From a checkpoint of a small image denoising model: activation gelu.
Rows from block 7, named by matrix and row number. Rows with one number belong to one channel. Each number is 200 + 40 x the weight over its row's rms, rounded and kept within 0 to 999. All counts start at 0. After the name is the row's rms in percent of the matrix's.
# convs0: first 3x3 conv (model.decb.0.1.convs.0.weight, 128x128x3x3), inputs 108-119, a 3x3 kernel for each
# convs1: second 3x3 conv (model.decb.0.1.convs.1.weight, 128x128x3x3, transposed), outputs 108-119, a 3x3 kernel for each
convs0.46,114,298,151,253,145,175,149,187,299,70,159,129,225,188,147,240,219,188,232,221,214,175,207,216,132,204,182,197,183,207,192,237,212,110,356,232,132,128,121,102,217,233,244,184,269,309,189,174,159,172,161,155,176,164,168,199,197,153,262,153,272,136,224,128,230,237,216,168,184,222,170,193,186,221,201,210,179,139,162,193,178,215,179,188,176,110,170,229,134,217,266,129,273,183,216,194,129,203,192,194,234,161,148,239,233,175,204,202,212
convs0.47,102,243,228,248,253,181,168,199,226,146,263,227,270,266,244,206,226,145,105,187,170,218,172,166,150,212,186,168,257,225,199,180,199,224,251,230,210,166,239,194,209,256,196,218,227,175,161,149,163,167,162,153,177,176,161,110,177,194,269,248,295,216,263,184,207,237,170,245,260,172,212,259,192,188,218,252,185,218,241,192,246,260,112,166,208,195,237,211,165,209,262,271,166,176,239,159,153,248,211,187,223,157,150,219,186,210,159,150,208
convs0.48,091,157,154,168,178,171,178,164,145,161,190,195,153,197,204,146,197,185,126,235,198,218,162,112,171,179,142,168,204,240,251,228,267,306,205,208,218,208,256,240,204,244,216,224,256,230,189,183,190,178,185,180,187,190,183,235,226,169,217,214,198,160,141,115,177,218,240,190,201,229,178,148,192,209,204,192,201,207,199,191,175,177,211,192,174,195,187,194,172,175,188,219,237,226,257,245,267,179,192,248,175,155,121,196,157,131,164,136,141
convs0.49,116,223,193,167,258,224,187,259,163,150,195,208,174,160,224,206,187,238,178,162,157,149,198,158,241,175,208,216,278,134,184,128,163,147,247,203,197,184,171,190,148,171,232,145,215,217,139,164,186,146,166,190,151,178,195,271,202,145,257,195,166,260,147,176,127,178,198,164,203,225,198,182,177,203,213,224,182,169,173,204,213,202,258,164,101,225,189,184,219,187,198,196,175,160,273,219,163,205,115,207,221,216,200,141,194,205,213,223,165
convs0.50,086,202,202,202,213,202,190,211,202,192,269,255,172,208,226,161,180,214,183,189,187,179,209,218,225,220,247,261,171,184,176,180,156,151,222,167,164,122,168,177,129,166,182,196,191,191,163,204,190,200,250,225,190,220,201,161,212,259,167,170,199,158,176,221,190,224,224,181,202,212,158,184,181,120,198,244,111,161,201,85,111,147,182,182,174,215,177,140,222,189,158,164,188,193,211,219,241,231,237,247,193,247,271,145,138,164,129,86,122
convs0.51,105,152,201,165,155,206,242,139,195,183,181,276,260,150,261,204,247,226,153,277,279,278,224,211,172,163,173,138,157,115,209,122,185,264,177,149,197,215,207,212,211,251,200,147,232,192,168,147,158,162,144,151,200,176,164,212,115,164,212,158,183,176,198,177,243,201,204,209,196,241,210,222,195,213,213,183,282,239,189,227,224,217,160,206,250,148,142,139,128,164,147,243,203,204,263,234,174,281,243,216,230,192,278,217,204,200,221,214,201
convs0.52,083,186,186,206,192,179,181,181,185,192,210,160,178,192,137,127,194,163,168,154,66,74,146,39,47,169,139,147,180,225,250,221,225,231,182,215,217,157,173,182,160,171,174,166,172,161,120,121,125,160,150,140,185,178,159,213,214,149,202,239,233,200,224,175,217,210,224,242,231,218,234,211,209,166,176,170,152,175,190,188,198,205,189,179,184,173,183,199,210,235,236,227,202,169,231,183,186,198,194,226,214,188,204,215,188,223,226,187,190
convs0.53,106,79,252,157,149,177,187,238,157,184,188,212,228,132,158,185,193,201,161,212,234,194,182,256,159,221,216,167,88,228,288,215,287,130,174,248,162,170,232,230,254,206,152,253,209,182,159,139,133,161,151,130,182,171,152,303,199,180,120,197,330,250,189,187,283,205,225,271,238,259,243,203,199,184,221,215,240,210,206,190,224,233,198,207,245,181,229,224,227,199,207,191,184,196,324,215,117,226,209,225,209,234,159,187,225,179,170,272,175
convs0.54,115,231,193,192,249,210,252,175,181,181,212,255,202,225,190,275,247,141,182,169,199,194,198,140,188,216,152,167,264,174,227,151,115,160,191,200,186,207,217,212,203,246,154,193,194,145,158,162,148,197,194,178,222,215,200,174,217,158,200,220,151,198,227,129,181,181,170,209,208,175,173,168,145,162,186,211,174,211,199,192,208,204,140,157,214,199,201,176,259,236,212,231,144,199,245,185,145,177,159,216,203,168,208,162,233,253,217,230,167
convs0.55,102,153,161,230,189,160,191,156,132,167,218,201,138,289,230,165,246,198,148,170,175,229,170,198,230,178,198,216,146,221,183,209,244,202,190,177,161,173,144,119,198,157,175,130,87,129,188,191,182,172,171,165,159,164,163,156,251,218,157,205,151,183,232,170,199,165,131,218,198,143,222,204,186,266,237,249,239,249,248,225,259,258,175,203,205,162,169,186,198,222,249,269,247,198,246,205,189,238,218,236,110,233,197,175,226,153,202,254,160
convs0.56,084,214,156,104,204,146,92,184,178,128,282,231,197,245,207,175,198,220,222,216,241,274,216,235,188,263,229,217,195,233,224,249,245,260,176,146,230,234,318,296,252,275,235,255,259,229,187,182,184,196,208,202,205,207,215,259,194,99,237,204,102,229,170,0,181,194,164,181,193,181,190,186,173,236,250,207,238,235,223,246,242,244,189,189,216,162,150,174,189,152,161,215,214,182,254,213,167,206,219,199,268,267,255,270,300,261,249,247,234
convs0.57,089,193,188,182,155,181,157,158,209,183,216,115,28,161,83,36,154,130,77,206,188,168,226,184,134,225,188,127,191,123,80,188,92,54,181,106,87,191,195,218,184,201,256,129,147,207,177,174,175,173,178,170,202,193,187,240,232,240,157,203,214,136,202,218,172,180,222,182,201,217,232,237,256,193,245,204,205,244,205,180,226,194,208,181,209,227,184,195,235,230,189,125,192,133,287,272,218,249,237,181,240,181,192,308,240,257,282,214,215
convs0.58,108,188,152,184,165,148,216,139,75,156,239,210,209,236,243,231,196,194,162,104,113,221,148,188,264,251,275,263,164,147,178,203,184,157,174,169,145,221,200,216,210,201,246,178,113,184,185,176,184,181,187,197,181,181,191,136,70,158,247,179,255,231,215,300,263,255,270,187,200,238,152,165,167,212,223,173,198,219,175,167,211,207,215,183,229,171,138,249,241,207,285,251,332,203,221,228,159,227,216,214,235,276,169,181,250,203,187,298,211
convs0.59,086,201,202,224,193,179,198,203,197,210,219,176,191,203,172,186,219,212,239,172,172,164,178,161,159,195,196,205,213,228,220,226,193,167,223,195,187,204,185,205,195,196,212,192,186,211,192,190,181,226,218,191,244,229,219,157,163,181,151,150,147,195,197,165,287,303,279,266,280,274,231,233,252,347,363,265,389,393,305,290,278,286,207,183,211,201,200,203,206,210,215,191,184,193,193,178,185,220,230,238,201,213,223,201,193,216,175,166,210
convs0.60,110,144,219,198,201,234,175,227,254,211,168,170,157,277,205,208,245,195,230,133,185,136,209,204,238,178,177,232,197,181,290,162,190,228,178,223,244,231,234,257,226,245,244,201,207,201,169,153,162,164,148,163,185,159,177,185,209,232,223,192,199,213,170,213,185,165,183,223,209,213,163,203,274,222,206,204,231,200,181,223,224,243,177,151,85,218,159,121,209,205,194,199,123,167,281,242,203,237,232,197,193,196,206,240,207,132,238,216,200
convs0.61,114,207,164,215,258,217,206,201,171,155,263,265,162,200,142,134,220,178,236,123,128,133,63,90,133,185,115,207,238,206,218,218,209,166,190,200,210,245,275,221,201,201,183,176,194,191,178,178,192,178,164,182,168,152,154,266,226,165,155,150,167,168,217,263,238,216,178,198,180,184,150,174,198,177,229,235,189,207,212,200,187,169,205,209,191,221,229,205,198,222,205,209,174,120,271,241,239,203,159,197,264,239,225,227,200,170,238,201,137
convs0.62,088,202,207,210,178,195,225,167,188,219,264,248,241,243,229,267,215,215,256,197,168,168,215,182,225,211,191,226,133,173,198,184,168,201,252,269,208,185,185,210,160,146,207,210,198,243,209,215,206,216,223,225,209,210,232,205,203,179,164,194,188,252,271,250,254,267,282,188,191,242,122,140,207,235,244,259,168,183,224,99,134,206,185,201,197,206,213,219,205,172,158,238,216,227,243,287,267,189,263,209,170,247,165,149,216,209,190,222,190
convs0.63,078,202,190,181,144,186,212,139,233,199,221,175,173,172,188,206,143,211,209,170,200,232,197,207,127,227,219,180,205,276,127,188,155,116,174,178,144,160,135,220,159,131,151,203,188,225,173,159,155,168,154,140,185,162,173,261,160,65,221,185,160,219,210,84,122,137,189,133,151,204,183,194,201,246,280,232,253,265,259,216,231,294,141,149,175,158,171,158,151,168,200,173,171,167,169,170,179,122,205,230,203,356,224,236,308,231,186,202,198
convs0.64,068,196,205,185,214,213,177,179,196,165,182,211,193,198,208,198,209,238,234,189,194,192,186,184,198,184,194,202,228,212,188,211,197,190,218,202,208,201,196,210,189,173,190,180,166,185,103,121,86,180,164,108,225,220,127,155,154,184,161,147,158,194,169,175,247,309,250,255,288,249,181,211,180,250,385,285,289,455,341,172,210,180,226,214,207,216,224,212,205,208,204,214,193,204,204,181,195,200,183,199,174,189,189,204,219,208,192,188,185
convs0.65,093,139,196,193,170,209,238,176,180,254,199,226,181,199,207,165,202,226,232,137,172,127,222,199,237,178,172,259,143,138,153,218,202,198,231,212,261,225,222,149,210,207,169,177,180,182,182,192,197,181,205,224,181,191,215,215,123,76,208,193,227,237,306,284,208,230,241,143,176,227,171,212,231,219,254,237,210,231,233,202,203,214,125,178,178,191,164,184,258,225,189,159,150,195,256,180,241,193,141,203,192,217,290,203,184,247,208,204,238
convs0.66,116,163,172,186,130,180,246,187,186,152,234,234,146,203,241,171,236,208,175,207,184,239,159,152,216,234,206,206,248,222,210,181,173,228,207,230,201,168,165,263,144,167,289,195,240,265,136,142,150,144,146,144,146,142,141,196,197,245,187,187,211,213,181,191,136,130,169,168,188,164,192,229,254,199,208,246,222,232,236,182,215,218,305,238,154,192,180,79,229,200,185,232,139,163,223,185,138,213,190,183,222,208,154,117,185,190,263,210,212
convs0.67,103,248,212,167,220,204,180,250,202,196,235,228,205,228,203,205,211,188,205,268,248,198,185,195,187,214,217,228,278,199,246,216,206,184,249,198,162,194,245,233,208,240,206,259,279,270,165,170,150,148,158,160,147,160,169,129,198,231,188,183,207,169,232,234,167,175,167,149,180,207,155,160,172,273,253,232,274,259,229,219,203,213,173,158,156,208,179,173,249,202,217,163,165,264,232,235,247,229,247,233,184,191,167,254,232,225,215,166,133
convs0.68,110,190,258,190,168,204,224,194,213,159,137,158,239,161,228,326,151,234,286,149,187,190,214,193,157,173,195,182,226,155,325,158,145,229,251,165,226,238,208,239,218,187,200,187,221,216,159,159,144,164,142,138,167,152,135,269,197,127,255,229,218,183,211,229,171,197,207,214,244,236,216,187,202,264,270,222,257,233,169,224,206,167,196,149,132,234,223,139,221,224,223,162,185,182,252,165,86,223,216,122,149,132,155,289,208,218,263,137,185
convs0.69,114,165,165,208,202,150,230,200,158,230,253,177,228,191,140,230,238,185,186,187,165,191,172,191,141,202,258,215,203,140,217,241,200,250,180,188,241,194,202,190,204,231,158,188,197,137,163,155,153,159,150,154,164,162,161,221,216,188,285,253,247,232,236,220,208,191,176,189,165,191,251,198,237,225,186,167,170,196,208,220,211,196,232,193,199,238,157,192,192,151,219,238,166,158,277,162,126,200,146,199,211,240,187,185,210,240,238,212,216
convs0.70,100,267,157,248,193,152,116,125,223,179,201,178,260,174,149,163,196,229,293,206,213,132,179,245,207,177,182,229,292,191,304,143,151,81,347,295,328,198,210,170,176,190,182,166,163,235,186,173,161,199,182,157,209,181,162,114,203,201,270,218,234,130,222,124,198,212,194,227,224,246,207,245,209,240,244,226,239,226,225,209,180,192,200,206,164,293,243,245,140,190,226,148,204,190,67,115,117,180,246,257,167,219,190,184,246,166,171,221,188
convs0.71,099,216,199,233,225,191,204,209,197,234,246,205,196,237,190,187,247,227,241,204,207,228,218,207,232,230,233,275,204,184,192,215,187,163,200,188,186,178,162,167,168,181,195,195,192,208,217,211,210,217,226,219,235,232,236,138,150,184,160,146,152,198,207,171,280,308,312,244,263,283,205,226,260,338,378,304,322,382,328,264,291,303,201,195,212,183,196,211,193,216,224,205,198,188,209,199,211,221,235,252,272,261,284,214,218,245,162,160,213
convs0.72,079,205,228,214,214,218,210,191,193,177,214,206,235,277,265,281,227,249,238,171,165,182,187,200,203,199,208,210,149,134,149,159,150,162,231,215,211,206,199,183,223,214,207,202,210,202,185,222,202,192,209,193,141,150,129,202,189,198,227,219,219,230,195,218,202,237,241,164,188,187,107,122,133,189,253,265,149,168,196,81,97,112,237,239,219,246,243,239,232,237,231,199,206,187,190,213,203,224,210,210,187,184,216,150,141,151,142,162,173
convs0.73,083,209,215,199,210,208,208,202,197,202,189,200,195,183,208,207,219,236,231,189,180,188,176,177,182,186,174,173,219,187,172,199,177,161,203,179,187,205,191,202,194,174,182,191,179,183,131,138,138,159,151,130,194,185,146,183,166,148,146,136,163,140,142,171,232,270,235,264,288,271,247,273,241,250,336,292,343,481,384,298,362,305,187,205,190,206,214,200,206,217,216,224,198,210,198,169,176,216,193,183,179,180,171,212,193,174,218,210,181
convs0.74,108,146,175,181,184,174,208,268,147,129,208,179,182,228,188,213,201,190,235,169,229,158,175,183,214,231,232,153,203,172,207,145,125,193,268,235,229,127,58,174,179,136,194,191,162,141,159,128,146,156,128,142,166,157,168,203,217,211,269,238,186,186,217,281,205,262,294,245,289,242,299,281,198,248,228,217,233,194,194,213,161,205,199,181,205,168,220,247,175,185,185,262,185,234,170,171,219,174,176,167,227,275,192,227,281,248,187,205,211
convs0.75,113,109,146,184,85,127,167,232,221,226,270,239,200,206,211,170,144,205,170,193,142,193,165,114,213,169,169,283,106,224,241,246,238,235,154,193,134,209,206,175,239,243,194,198,215,177,180,155,140,176,151,131,190,160,139,245,207,237,231,167,211,264,216,210,270,220,208,226,196,149,257,246,181,220,255,204,267,245,196,244,223,194,235,237,160,141,139,95,210,210,204,203,189,133,167,190,205,178,185,203,207,307,186,268,270,137,218,250,133
convs0.76,117,228,193,154,267,197,103,271,192,165,149,208,235,194,154,291,175,167,231,163,152,188,204,136,199,190,168,208,259,243,281,164,186,152,160,231,194,224,243,228,204,232,250,164,254,246,163,154,154,160,152,148,167,163,160,160,212,126,220,232,264,251,163,121,198,236,166,196,255,248,223,260,223,195,229,251,229,224,216,187,165,165,233,234,177,220,238,166,218,201,276,108,189,184,213,200,148,171,146,179,172,257,174,281,287,148,243,242,149
convs0.77,111,165,154,127,225,178,213,250,178,165,178,240,207,177,203,187,160,176,198,199,153,193,200,123,153,223,197,264,215,198,201,196,190,225,237,225,217,206,223,215,262,221,123,162,150,76,157,150,148,160,157,148,175,176,164,232,218,198,291,288,295,192,167,151,141,160,192,148,166,179,210,199,206,197,221,206,219,230,205,202,216,208,220,190,269,237,228,279,239,225,229,126,121,135,102,172,195,121,171,174,176,162,137,249,270,281,199,236,261
convs1.46,138,298,163,265,155,226,125,185,279,194,203,176,192,161,203,241,208,217,217,215,177,281,236,200,166,212,156,225,240,197,140,170,187,212,253,207,297,152,203,202,245,234,161,197,226,173,161,190,226,165,198,197,192,210,235,164,238,153,232,241,242,207,267,106,219,233,140,200,221,314,265,165,184,135,220,176,172,193,232,288,247,132,122,153,168,154,182,256,192,245,227,143,222,198,238,216,230,204,211,271,197,243,239,162,247,201,227,147,231
convs1.47,118,191,198,176,184,150,187,233,141,207,235,222,246,210,188,219,118,163,212,188,248,305,192,195,220,216,186,227,232,224,211,202,221,209,183,211,160,168,197,157,236,229,229,173,240,228,225,175,173,154,189,216,249,238,185,212,159,189,206,210,280,114,209,199,223,221,246,279,190,213,177,186,145,157,222,209,252,139,143,184,86,167,178,154,242,194,145,215,156,138,212,237,168,153,220,203,179,255,191,139,231,172,173,230,203,214,176,126,259
convs1.48,075,238,251,232,223,189,174,206,150,164,224,204,226,257,270,251,181,188,196,232,240,207,209,193,197,175,190,206,221,290,247,182,240,232,183,170,136,195,203,175,216,219,180,213,210,190,230,186,214,164,155,131,169,172,123,146,166,181,195,266,189,212,244,165,232,192,188,241,265,198,204,241,219,193,191,250,238,220,178,270,263,185,201,223,250,203,205,240,217,195,217,186,225,202,214,245,212,182,208,183,210,180,234,206,184,201,212,242,205
convs1.49,136,225,221,167,182,170,250,276,244,225,235,210,211,223,195,194,207,175,185,156,203,233,141,208,255,218,213,137,215,146,168,163,166,145,289,200,280,116,204,190,152,181,244,186,209,241,219,183,199,187,178,233,199,158,145,274,226,165,198,209,232,245,132,177,152,185,180,195,238,160,139,183,239,177,214,167,294,203,156,169,182,178,259,200,124,277,202,141,254,182,145,249,237,189,286,208,148,225,141,159,333,243,206,163,182,137,230,212,122
convs1.50,048,220,213,198,202,192,184,193,159,79,197,172,179,205,175,143,189,226,149,251,222,189,254,212,198,258,275,195,235,255,233,237,258,242,174,231,222,160,184,150,186,188,131,122,157,124,200,194,190,178,126,188,171,89,157,295,260,218,241,250,182,227,235,187,189,196,198,168,192,245,158,200,237,146,184,169,204,196,204,268,207,275,159,170,159,179,222,208,158,184,196,192,193,157,148,188,187,180,202,210,247,191,253,288,150,191,239,107,237
convs1.51,120,151,226,155,216,271,242,214,243,249,184,200,203,210,240,220,203,132,186,190,214,164,186,196,200,126,130,229,222,124,220,201,211,261,142,148,212,153,259,156,162,175,154,163,129,190,211,222,194,207,198,228,266,219,166,213,202,231,186,202,160,224,235,243,194,170,171,152,179,192,183,158,85,242,242,248,163,177,210,250,197,213,239,199,228,253,242,247,185,182,195,237,168,143,195,176,104,210,194,182,272,189,237,257,77,265,240,154,147
convs1.52,060,209,266,237,256,262,239,178,219,179,212,213,218,221,226,234,207,235,230,209,250,254,219,274,257,201,240,240,177,183,241,220,221,273,259,284,310,198,202,207,167,200,200,200,199,176,211,189,160,210,228,183,170,187,163,232,267,224,209,219,194,265,241,168,123,143,143,127,162,120,157,184,167,201,214,153,214,173,128,261,209,144,205,191,196,184,167,160,167,153,159,146,171,164,208,206,160,254,219,207,171,160,155,182,237,244,141,244,198
convs1.53,128,164,254,261,296,230,204,54,126,235,200,213,239,163,216,245,174,219,230,185,179,215,223,187,163,223,216,227,202,221,228,199,231,255,69,197,208,199,193,162,244,226,201,235,222,242,160,169,199,315,239,168,241,218,212,195,219,144,72,199,238,233,196,142,253,219,184,129,204,313,334,213,116,205,224,200,59,203,221,271,214,194,218,221,228,88,162,191,135,146,163,197,210,186,216,175,167,220,187,186,179,186,178,239,208,125,154,223,185
convs1.54,108,208,150,172,179,232,187,153,170,176,177,186,198,152,177,211,151,168,187,207,228,176,215,226,187,199,241,231,215,168,188,163,334,269,221,150,227,189,191,175,209,171,177,200,203,206,247,199,238,207,173,248,199,178,230,229,192,137,238,220,223,174,218,211,230,189,152,210,182,198,194,227,159,229,233,178,202,129,151,193,230,194,196,211,180,202,215,180,226,216,223,186,163,206,231,209,206,231,213,175,203,206,178,156,178,288,293,211,115
convs1.55,110,221,186,208,209,196,166,143,173,198,191,177,194,199,186,196,189,181,222,172,205,235,155,200,298,164,182,206,179,177,204,191,190,261,173,186,227,207,195,194,243,157,144,208,149,167,264,255,205,229,210,108,198,184,187,246,260,163,166,163,160,119,115,138,168,197,110,155,218,169,183,202,188,159,149,171,146,181,218,154,224,262,181,199,237,213,204,222,185,209,214,223,250,266,150,160,224,178,156,178,209,146,176,229,168,100,132,140,168
convs1.56,078,231,268,262,235,230,191,227,257,196,251,207,158,248,208,166,238,236,207,226,179,197,236,188,182,219,200,215,186,195,139,221,179,149,235,187,116,133,148,180,166,197,211,199,232,204,185,184,256,179,207,288,220,235,270,230,147,116,216,164,156,305,314,225,239,187,106,208,150,106,184,115,77,159,203,176,142,202,209,130,141,204,174,184,185,144,145,135,127,152,162,162,202,193,172,161,158,210,237,235,199,173,149,185,162,151,182,118,129
convs1.57,071,224,243,249,202,222,188,160,203,189,220,249,221,259,292,253,236,239,210,201,230,192,195,209,199,227,254,215,203,179,281,239,181,240,206,174,218,168,203,179,180,221,194,200,169,147,204,274,182,188,250,149,146,233,189,231,172,245,292,209,266,128,55,137,183,133,101,272,219,198,157,126,96,124,167,111,150,205,195,187,182,189,185,211,215,178,207,239,172,189,199,204,158,227,146,137,187,243,224,267,200,191,133,182,235,134,180,234,127
convs1.58,105,181,205,171,277,219,195,227,97,151,235,157,204,239,194,206,206,204,197,180,177,185,168,207,265,197,270,256,197,129,195,191,207,198,148,170,135,211,193,243,234,156,191,182,114,143,138,214,220,149,252,235,183,250,209,227,159,158,207,190,214,195,194,178,220,214,197,185,220,199,188,194,199,197,193,196,230,154,129,199,154,189,206,228,195,207,236,240,222,226,261,197,257,232,177,240,237,188,200,144,114,242,184,123,185,127,139,159,90
convs1.59,033,133,153,185,150,187,203,200,225,219,142,188,173,232,283,233,225,241,198,198,205,165,215,220,195,203,262,223,228,185,194,219,162,187,223,169,217,154,210,171,233,248,184,193,203,137,173,121,102,207,136,137,184,200,172,124,149,220,133,256,325,180,253,271,211,190,177,203,133,106,189,123,139,230,176,201,212,134,206,216,196,229,165,246,233,177,219,210,153,118,144,109,134,164,155,194,271,177,257,254,185,250,150,176,235,166,165,211,238
convs1.60,130,209,240,289,209,190,183,192,148,210,210,191,168,206,198,187,241,239,205,205,191,185,243,182,167,246,209,185,187,174,183,173,200,171,170,219,163,159,233,242,178,213,242,87,96,148,175,189,177,210,231,191,168,215,203,223,172,193,212,194,237,153,171,208,165,197,202,196,176,233,140,155,204,170,171,219,226,157,157,232,238,242,253,134,134,271,196,177,298,296,251,191,96,115,221,169,168,276,283,238,220,187,207,200,184,135,211,218,229
convs1.61,125,185,202,152,170,172,111,152,216,214,224,237,221,243,226,192,179,137,158,160,169,205,222,224,219,246,246,206,253,203,224,195,210,189,171,172,216,159,171,167,188,188,174,185,139,153,193,205,214,321,254,243,201,176,192,197,214,246,169,194,217,201,136,187,219,245,286,113,163,180,235,192,218,159,167,148,135,147,185,222,185,189,161,184,140,196,195,162,191,167,154,219,217,197,209,180,186,166,156,166,199,147,158,153,177,244,239,105,189
convs1.62,092,254,208,175,170,193,229,248,217,210,199,204,268,112,134,204,114,119,188,210,254,285,166,157,226,171,148,181,196,203,159,210,231,234,197,197,198,201,229,249,190,196,224,156,165,203,266,289,258,201,210,235,133,148,214,199,184,207,116,144,171,117,164,157,245,293,230,170,254,260,166,196,251,236,211,143,246,258,196,172,207,217,156,131,109,227,222,166,249,238,188,225,192,150,189,205,207,156,204,201,294,298,253,236,193,220,157,124,155
convs1.63,080,127,223,257,245,272,290,209,131,192,186,179,173,240,222,189,204,202,156,205,217,253,218,203,194,259,251,303,94,243,164,181,245,240,121,225,141,177,201,229,148,196,185,192,216,191,177,225,208,213,238,281,158,201,216,152,194,220,144,204,213,184,250,159,259,166,48,294,240,114,227,184,18,244,192,195,227,199,181,211,162,244,242,230,236,225,198,188,246,215,227,210,199,215,229,200,177,199,194,151,141,202,113,235,279,259,182,202,205
convs1.64,033,209,165,168,204,229,206,248,245,225,159,190,154,247,310,221,263,308,226,248,251,198,217,211,202,207,265,243,298,233,239,208,180,155,188,184,198,170,191,145,228,248,173,203,212,162,223,133,138,203,127,110,187,167,141,165,120,206,198,273,348,174,250,219,203,186,206,227,165,149,199,117,133,236,208,213,200,143,154,244,196,235,136,210,207,136,201,215,146,138,139,203,185,191,167,233,260,225,271,214,211,197,132,167,216,122,134,255,204
convs1.65,086,226,177,203,195,185,193,200,197,190,239,232,216,200,221,204,188,222,226,217,235,249,189,173,215,257,267,235,179,158,187,220,211,155,176,258,162,133,190,122,173,229,120,191,222,145,196,155,129,172,119,117,156,136,197,206,184,170,228,196,198,233,189,168,165,170,186,205,173,211,182,102,151,195,231,173,207,208,218,231,193,244,232,233,177,210,209,198,207,208,205,199,210,193,154,174,214,193,268,241,157,143,159,248,194,171,219,137,217
convs1.66,140,252,203,198,130,184,234,184,228,195,220,219,210,231,184,142,219,178,173,215,211,178,208,232,160,201,218,225,163,189,189,105,205,342,229,185,213,135,188,222,145,146,235,153,201,246,176,161,206,216,228,299,194,158,206,190,168,301,157,168,190,188,198,232,249,188,207,188,280,195,267,238,150,205,211,201,179,217,182,243,211,263,233,209,216,247,176,100,252,209,212,245,189,209,257,175,158,208,179,175,217,181,147,164,154,251,236,216,196
convs1.67,119,267,230,161,210,203,152,288,121,188,156,214,260,146,192,250,170,210,200,238,276,201,193,163,148,165,152,161,189,150,179,201,193,183,206,190,165,185,176,167,196,178,172,207,217,225,234,201,130,188,169,77,73,148,154,271,179,190,241,211,206,195,209,208,141,174,155,225,204,291,223,216,220,162,187,279,173,233,288,220,183,254,240,176,238,255,186,226,256,219,196,214,156,215,129,153,179,66,161,134,183,126,141,219,234,143,127,125,207
convs1.68,121,231,240,224,183,180,228,131,208,211,181,200,235,161,213,242,163,203,218,233,251,205,178,196,164,221,211,187,144,175,204,133,231,334,113,153,236,175,158,146,230,152,115,197,191,172,246,197,258,199,167,238,262,248,273,122,151,188,197,195,207,262,196,161,148,169,208,212,243,252,176,162,154,208,176,211,239,204,158,198,240,235,259,194,165,206,161,92,226,203,154,202,193,130,275,193,115,185,207,207,214,160,121,185,195,183,261,128,168
convs1.69,117,225,169,237,221,208,254,190,189,199,183,230,190,163,187,199,232,199,202,175,191,264,119,182,253,123,216,224,213,205,183,287,212,187,207,161,170,202,197,183,165,170,180,159,224,209,145,163,200,171,155,197,181,209,210,206,175,242,191,139,160,242,204,187,187,206,212,183,259,281,303,178,138,204,202,127,130,216,187,249,186,126,202,205,198,246,227,143,232,223,163,225,210,195,278,201,194,231,216,220,191,174,206,200,236,131,262,247,144
convs1.70,121,242,278,333,143,159,94,306,233,255,204,225,258,161,170,206,201,207,216,135,185,178,171,188,177,203,184,203,216,198,189,162,203,140,228,261,258,166,223,229,184,196,204,100,165,227,254,220,151,151,209,173,144,160,223,121,238,206,234,274,320,114,155,108,211,230,165,293,230,276,51,167,174,97,122,136,299,236,295,199,190,200,152,208,181,254,220,221,270,216,133,260,256,258,165,164,166,172,204,210,259,287,319,109,176,63,142,151,236
convs1.71,040,101,169,166,113,155,137,133,176,151,131,150,110,201,206,158,206,219,163,195,168,150,198,190,184,181,214,189,184,165,195,209,150,158,217,182,211,209,240,218,235,242,197,195,191,164,179,126,146,178,144,139,179,202,161,145,176,203,131,256,285,200,267,270,220,186,213,220,169,154,187,141,179,240,176,201,232,187,228,244,196,246,203,235,231,213,255,236,179,184,197,181,173,188,192,233,255,243,263,219,213,201,161,163,205,165,172,185,216
convs1.72,045,253,159,145,208,151,200,261,193,228,214,203,254,176,133,174,214,215,204,266,256,226,235,162,187,265,210,211,245,264,209,265,274,290,233,232,259,185,261,256,178,198,212,202,219,248,182,161,127,181,173,185,133,122,183,240,144,221,88,68,169,143,148,184,213,225,181,185,227,234,170,156,213,174,197,185,188,206,195,116,110,157,151,192,140,223,284,209,200,236,162,192,197,149,212,231,237,158,185,231,237,246,184,243,197,143,175,122,133
convs1.73,040,170,179,167,197,230,230,221,245,249,185,200,154,262,303,240,238,276,217,214,198,169,186,229,205,208,251,243,227,178,196,177,129,145,175,197,201,186,205,165,252,258,196,206,209,166,194,105,134,216,149,165,186,199,180,132,207,273,180,311,367,186,243,241,239,201,173,220,157,116,185,140,138,213,150,189,175,132,159,252,238,225,168,259,257,170,199,224,153,142,154,185,210,254,179,224,282,220,238,210,194,217,104,175,248,157,171,243,203
convs1.74,130,255,264,172,84,180,244,159,181,205,187,167,153,231,202,167,228,235,202,230,203,126,249,233,229,192,216,225,241,192,148,159,193,140,253,209,215,244,206,255,179,218,264,138,169,205,158,264,243,190,231,224,126,152,164,225,229,302,180,220,228,106,154,212,186,177,283,155,152,116,167,184,190,201,147,232,260,154,155,196,214,257,157,205,213,188,226,252,168,185,199,193,173,197,219,230,208,205,222,191,186,270,182,135,269,219,177,183,135
convs1.75,122,176,191,193,166,150,159,118,162,290,246,207,168,241,180,136,231,158,95,189,204,212,222,215,183,206,151,132,153,229,228,129,229,257,215,290,250,217,159,225,230,137,217,179,166,240,166,253,166,213,241,216,219,190,214,166,171,181,141,133,182,225,167,132,188,216,238,163,219,232,134,206,188,202,188,169,211,151,233,187,163,240,196,219,193,136,186,196,225,182,134,213,243,212,232,241,187,244,195,163,182,279,208,238,194,176,102,190,204
convs1.76,125,224,214,184,261,189,120,135,229,299,234,212,198,237,197,202,187,178,180,207,188,263,209,176,177,216,227,188,207,200,120,211,212,201,203,176,210,145,163,181,235,212,190,178,183,176,127,149,232,170,195,243,181,246,162,222,242,198,196,219,253,163,169,146,269,183,128,261,233,237,246,176,163,183,199,208,189,211,237,157,281,136,209,219,237,142,163,172,209,214,227,155,209,184,193,197,205,153,154,253,228,134,144,233,223,207,174,214,248
convs1.77,116,209,158,177,178,210,232,221,243,171,215,212,206,216,197,223,211,171,205,240,227,191,268,234,163,261,193,180,226,196,152,228,227,244,176,178,162,225,221,193,299,209,135,136,63,101,178,190,178,231,235,197,209,195,156,210,133,153,203,149,225,192,169,162,225,212,216,179,168,244,226,217,191,186,215,245,207,255,244,190,212,219,193,170,207,142,154,235,175,186,300,97,148,202,106,201,292,175,258,282,203,189,205,328,233,223,214,94,182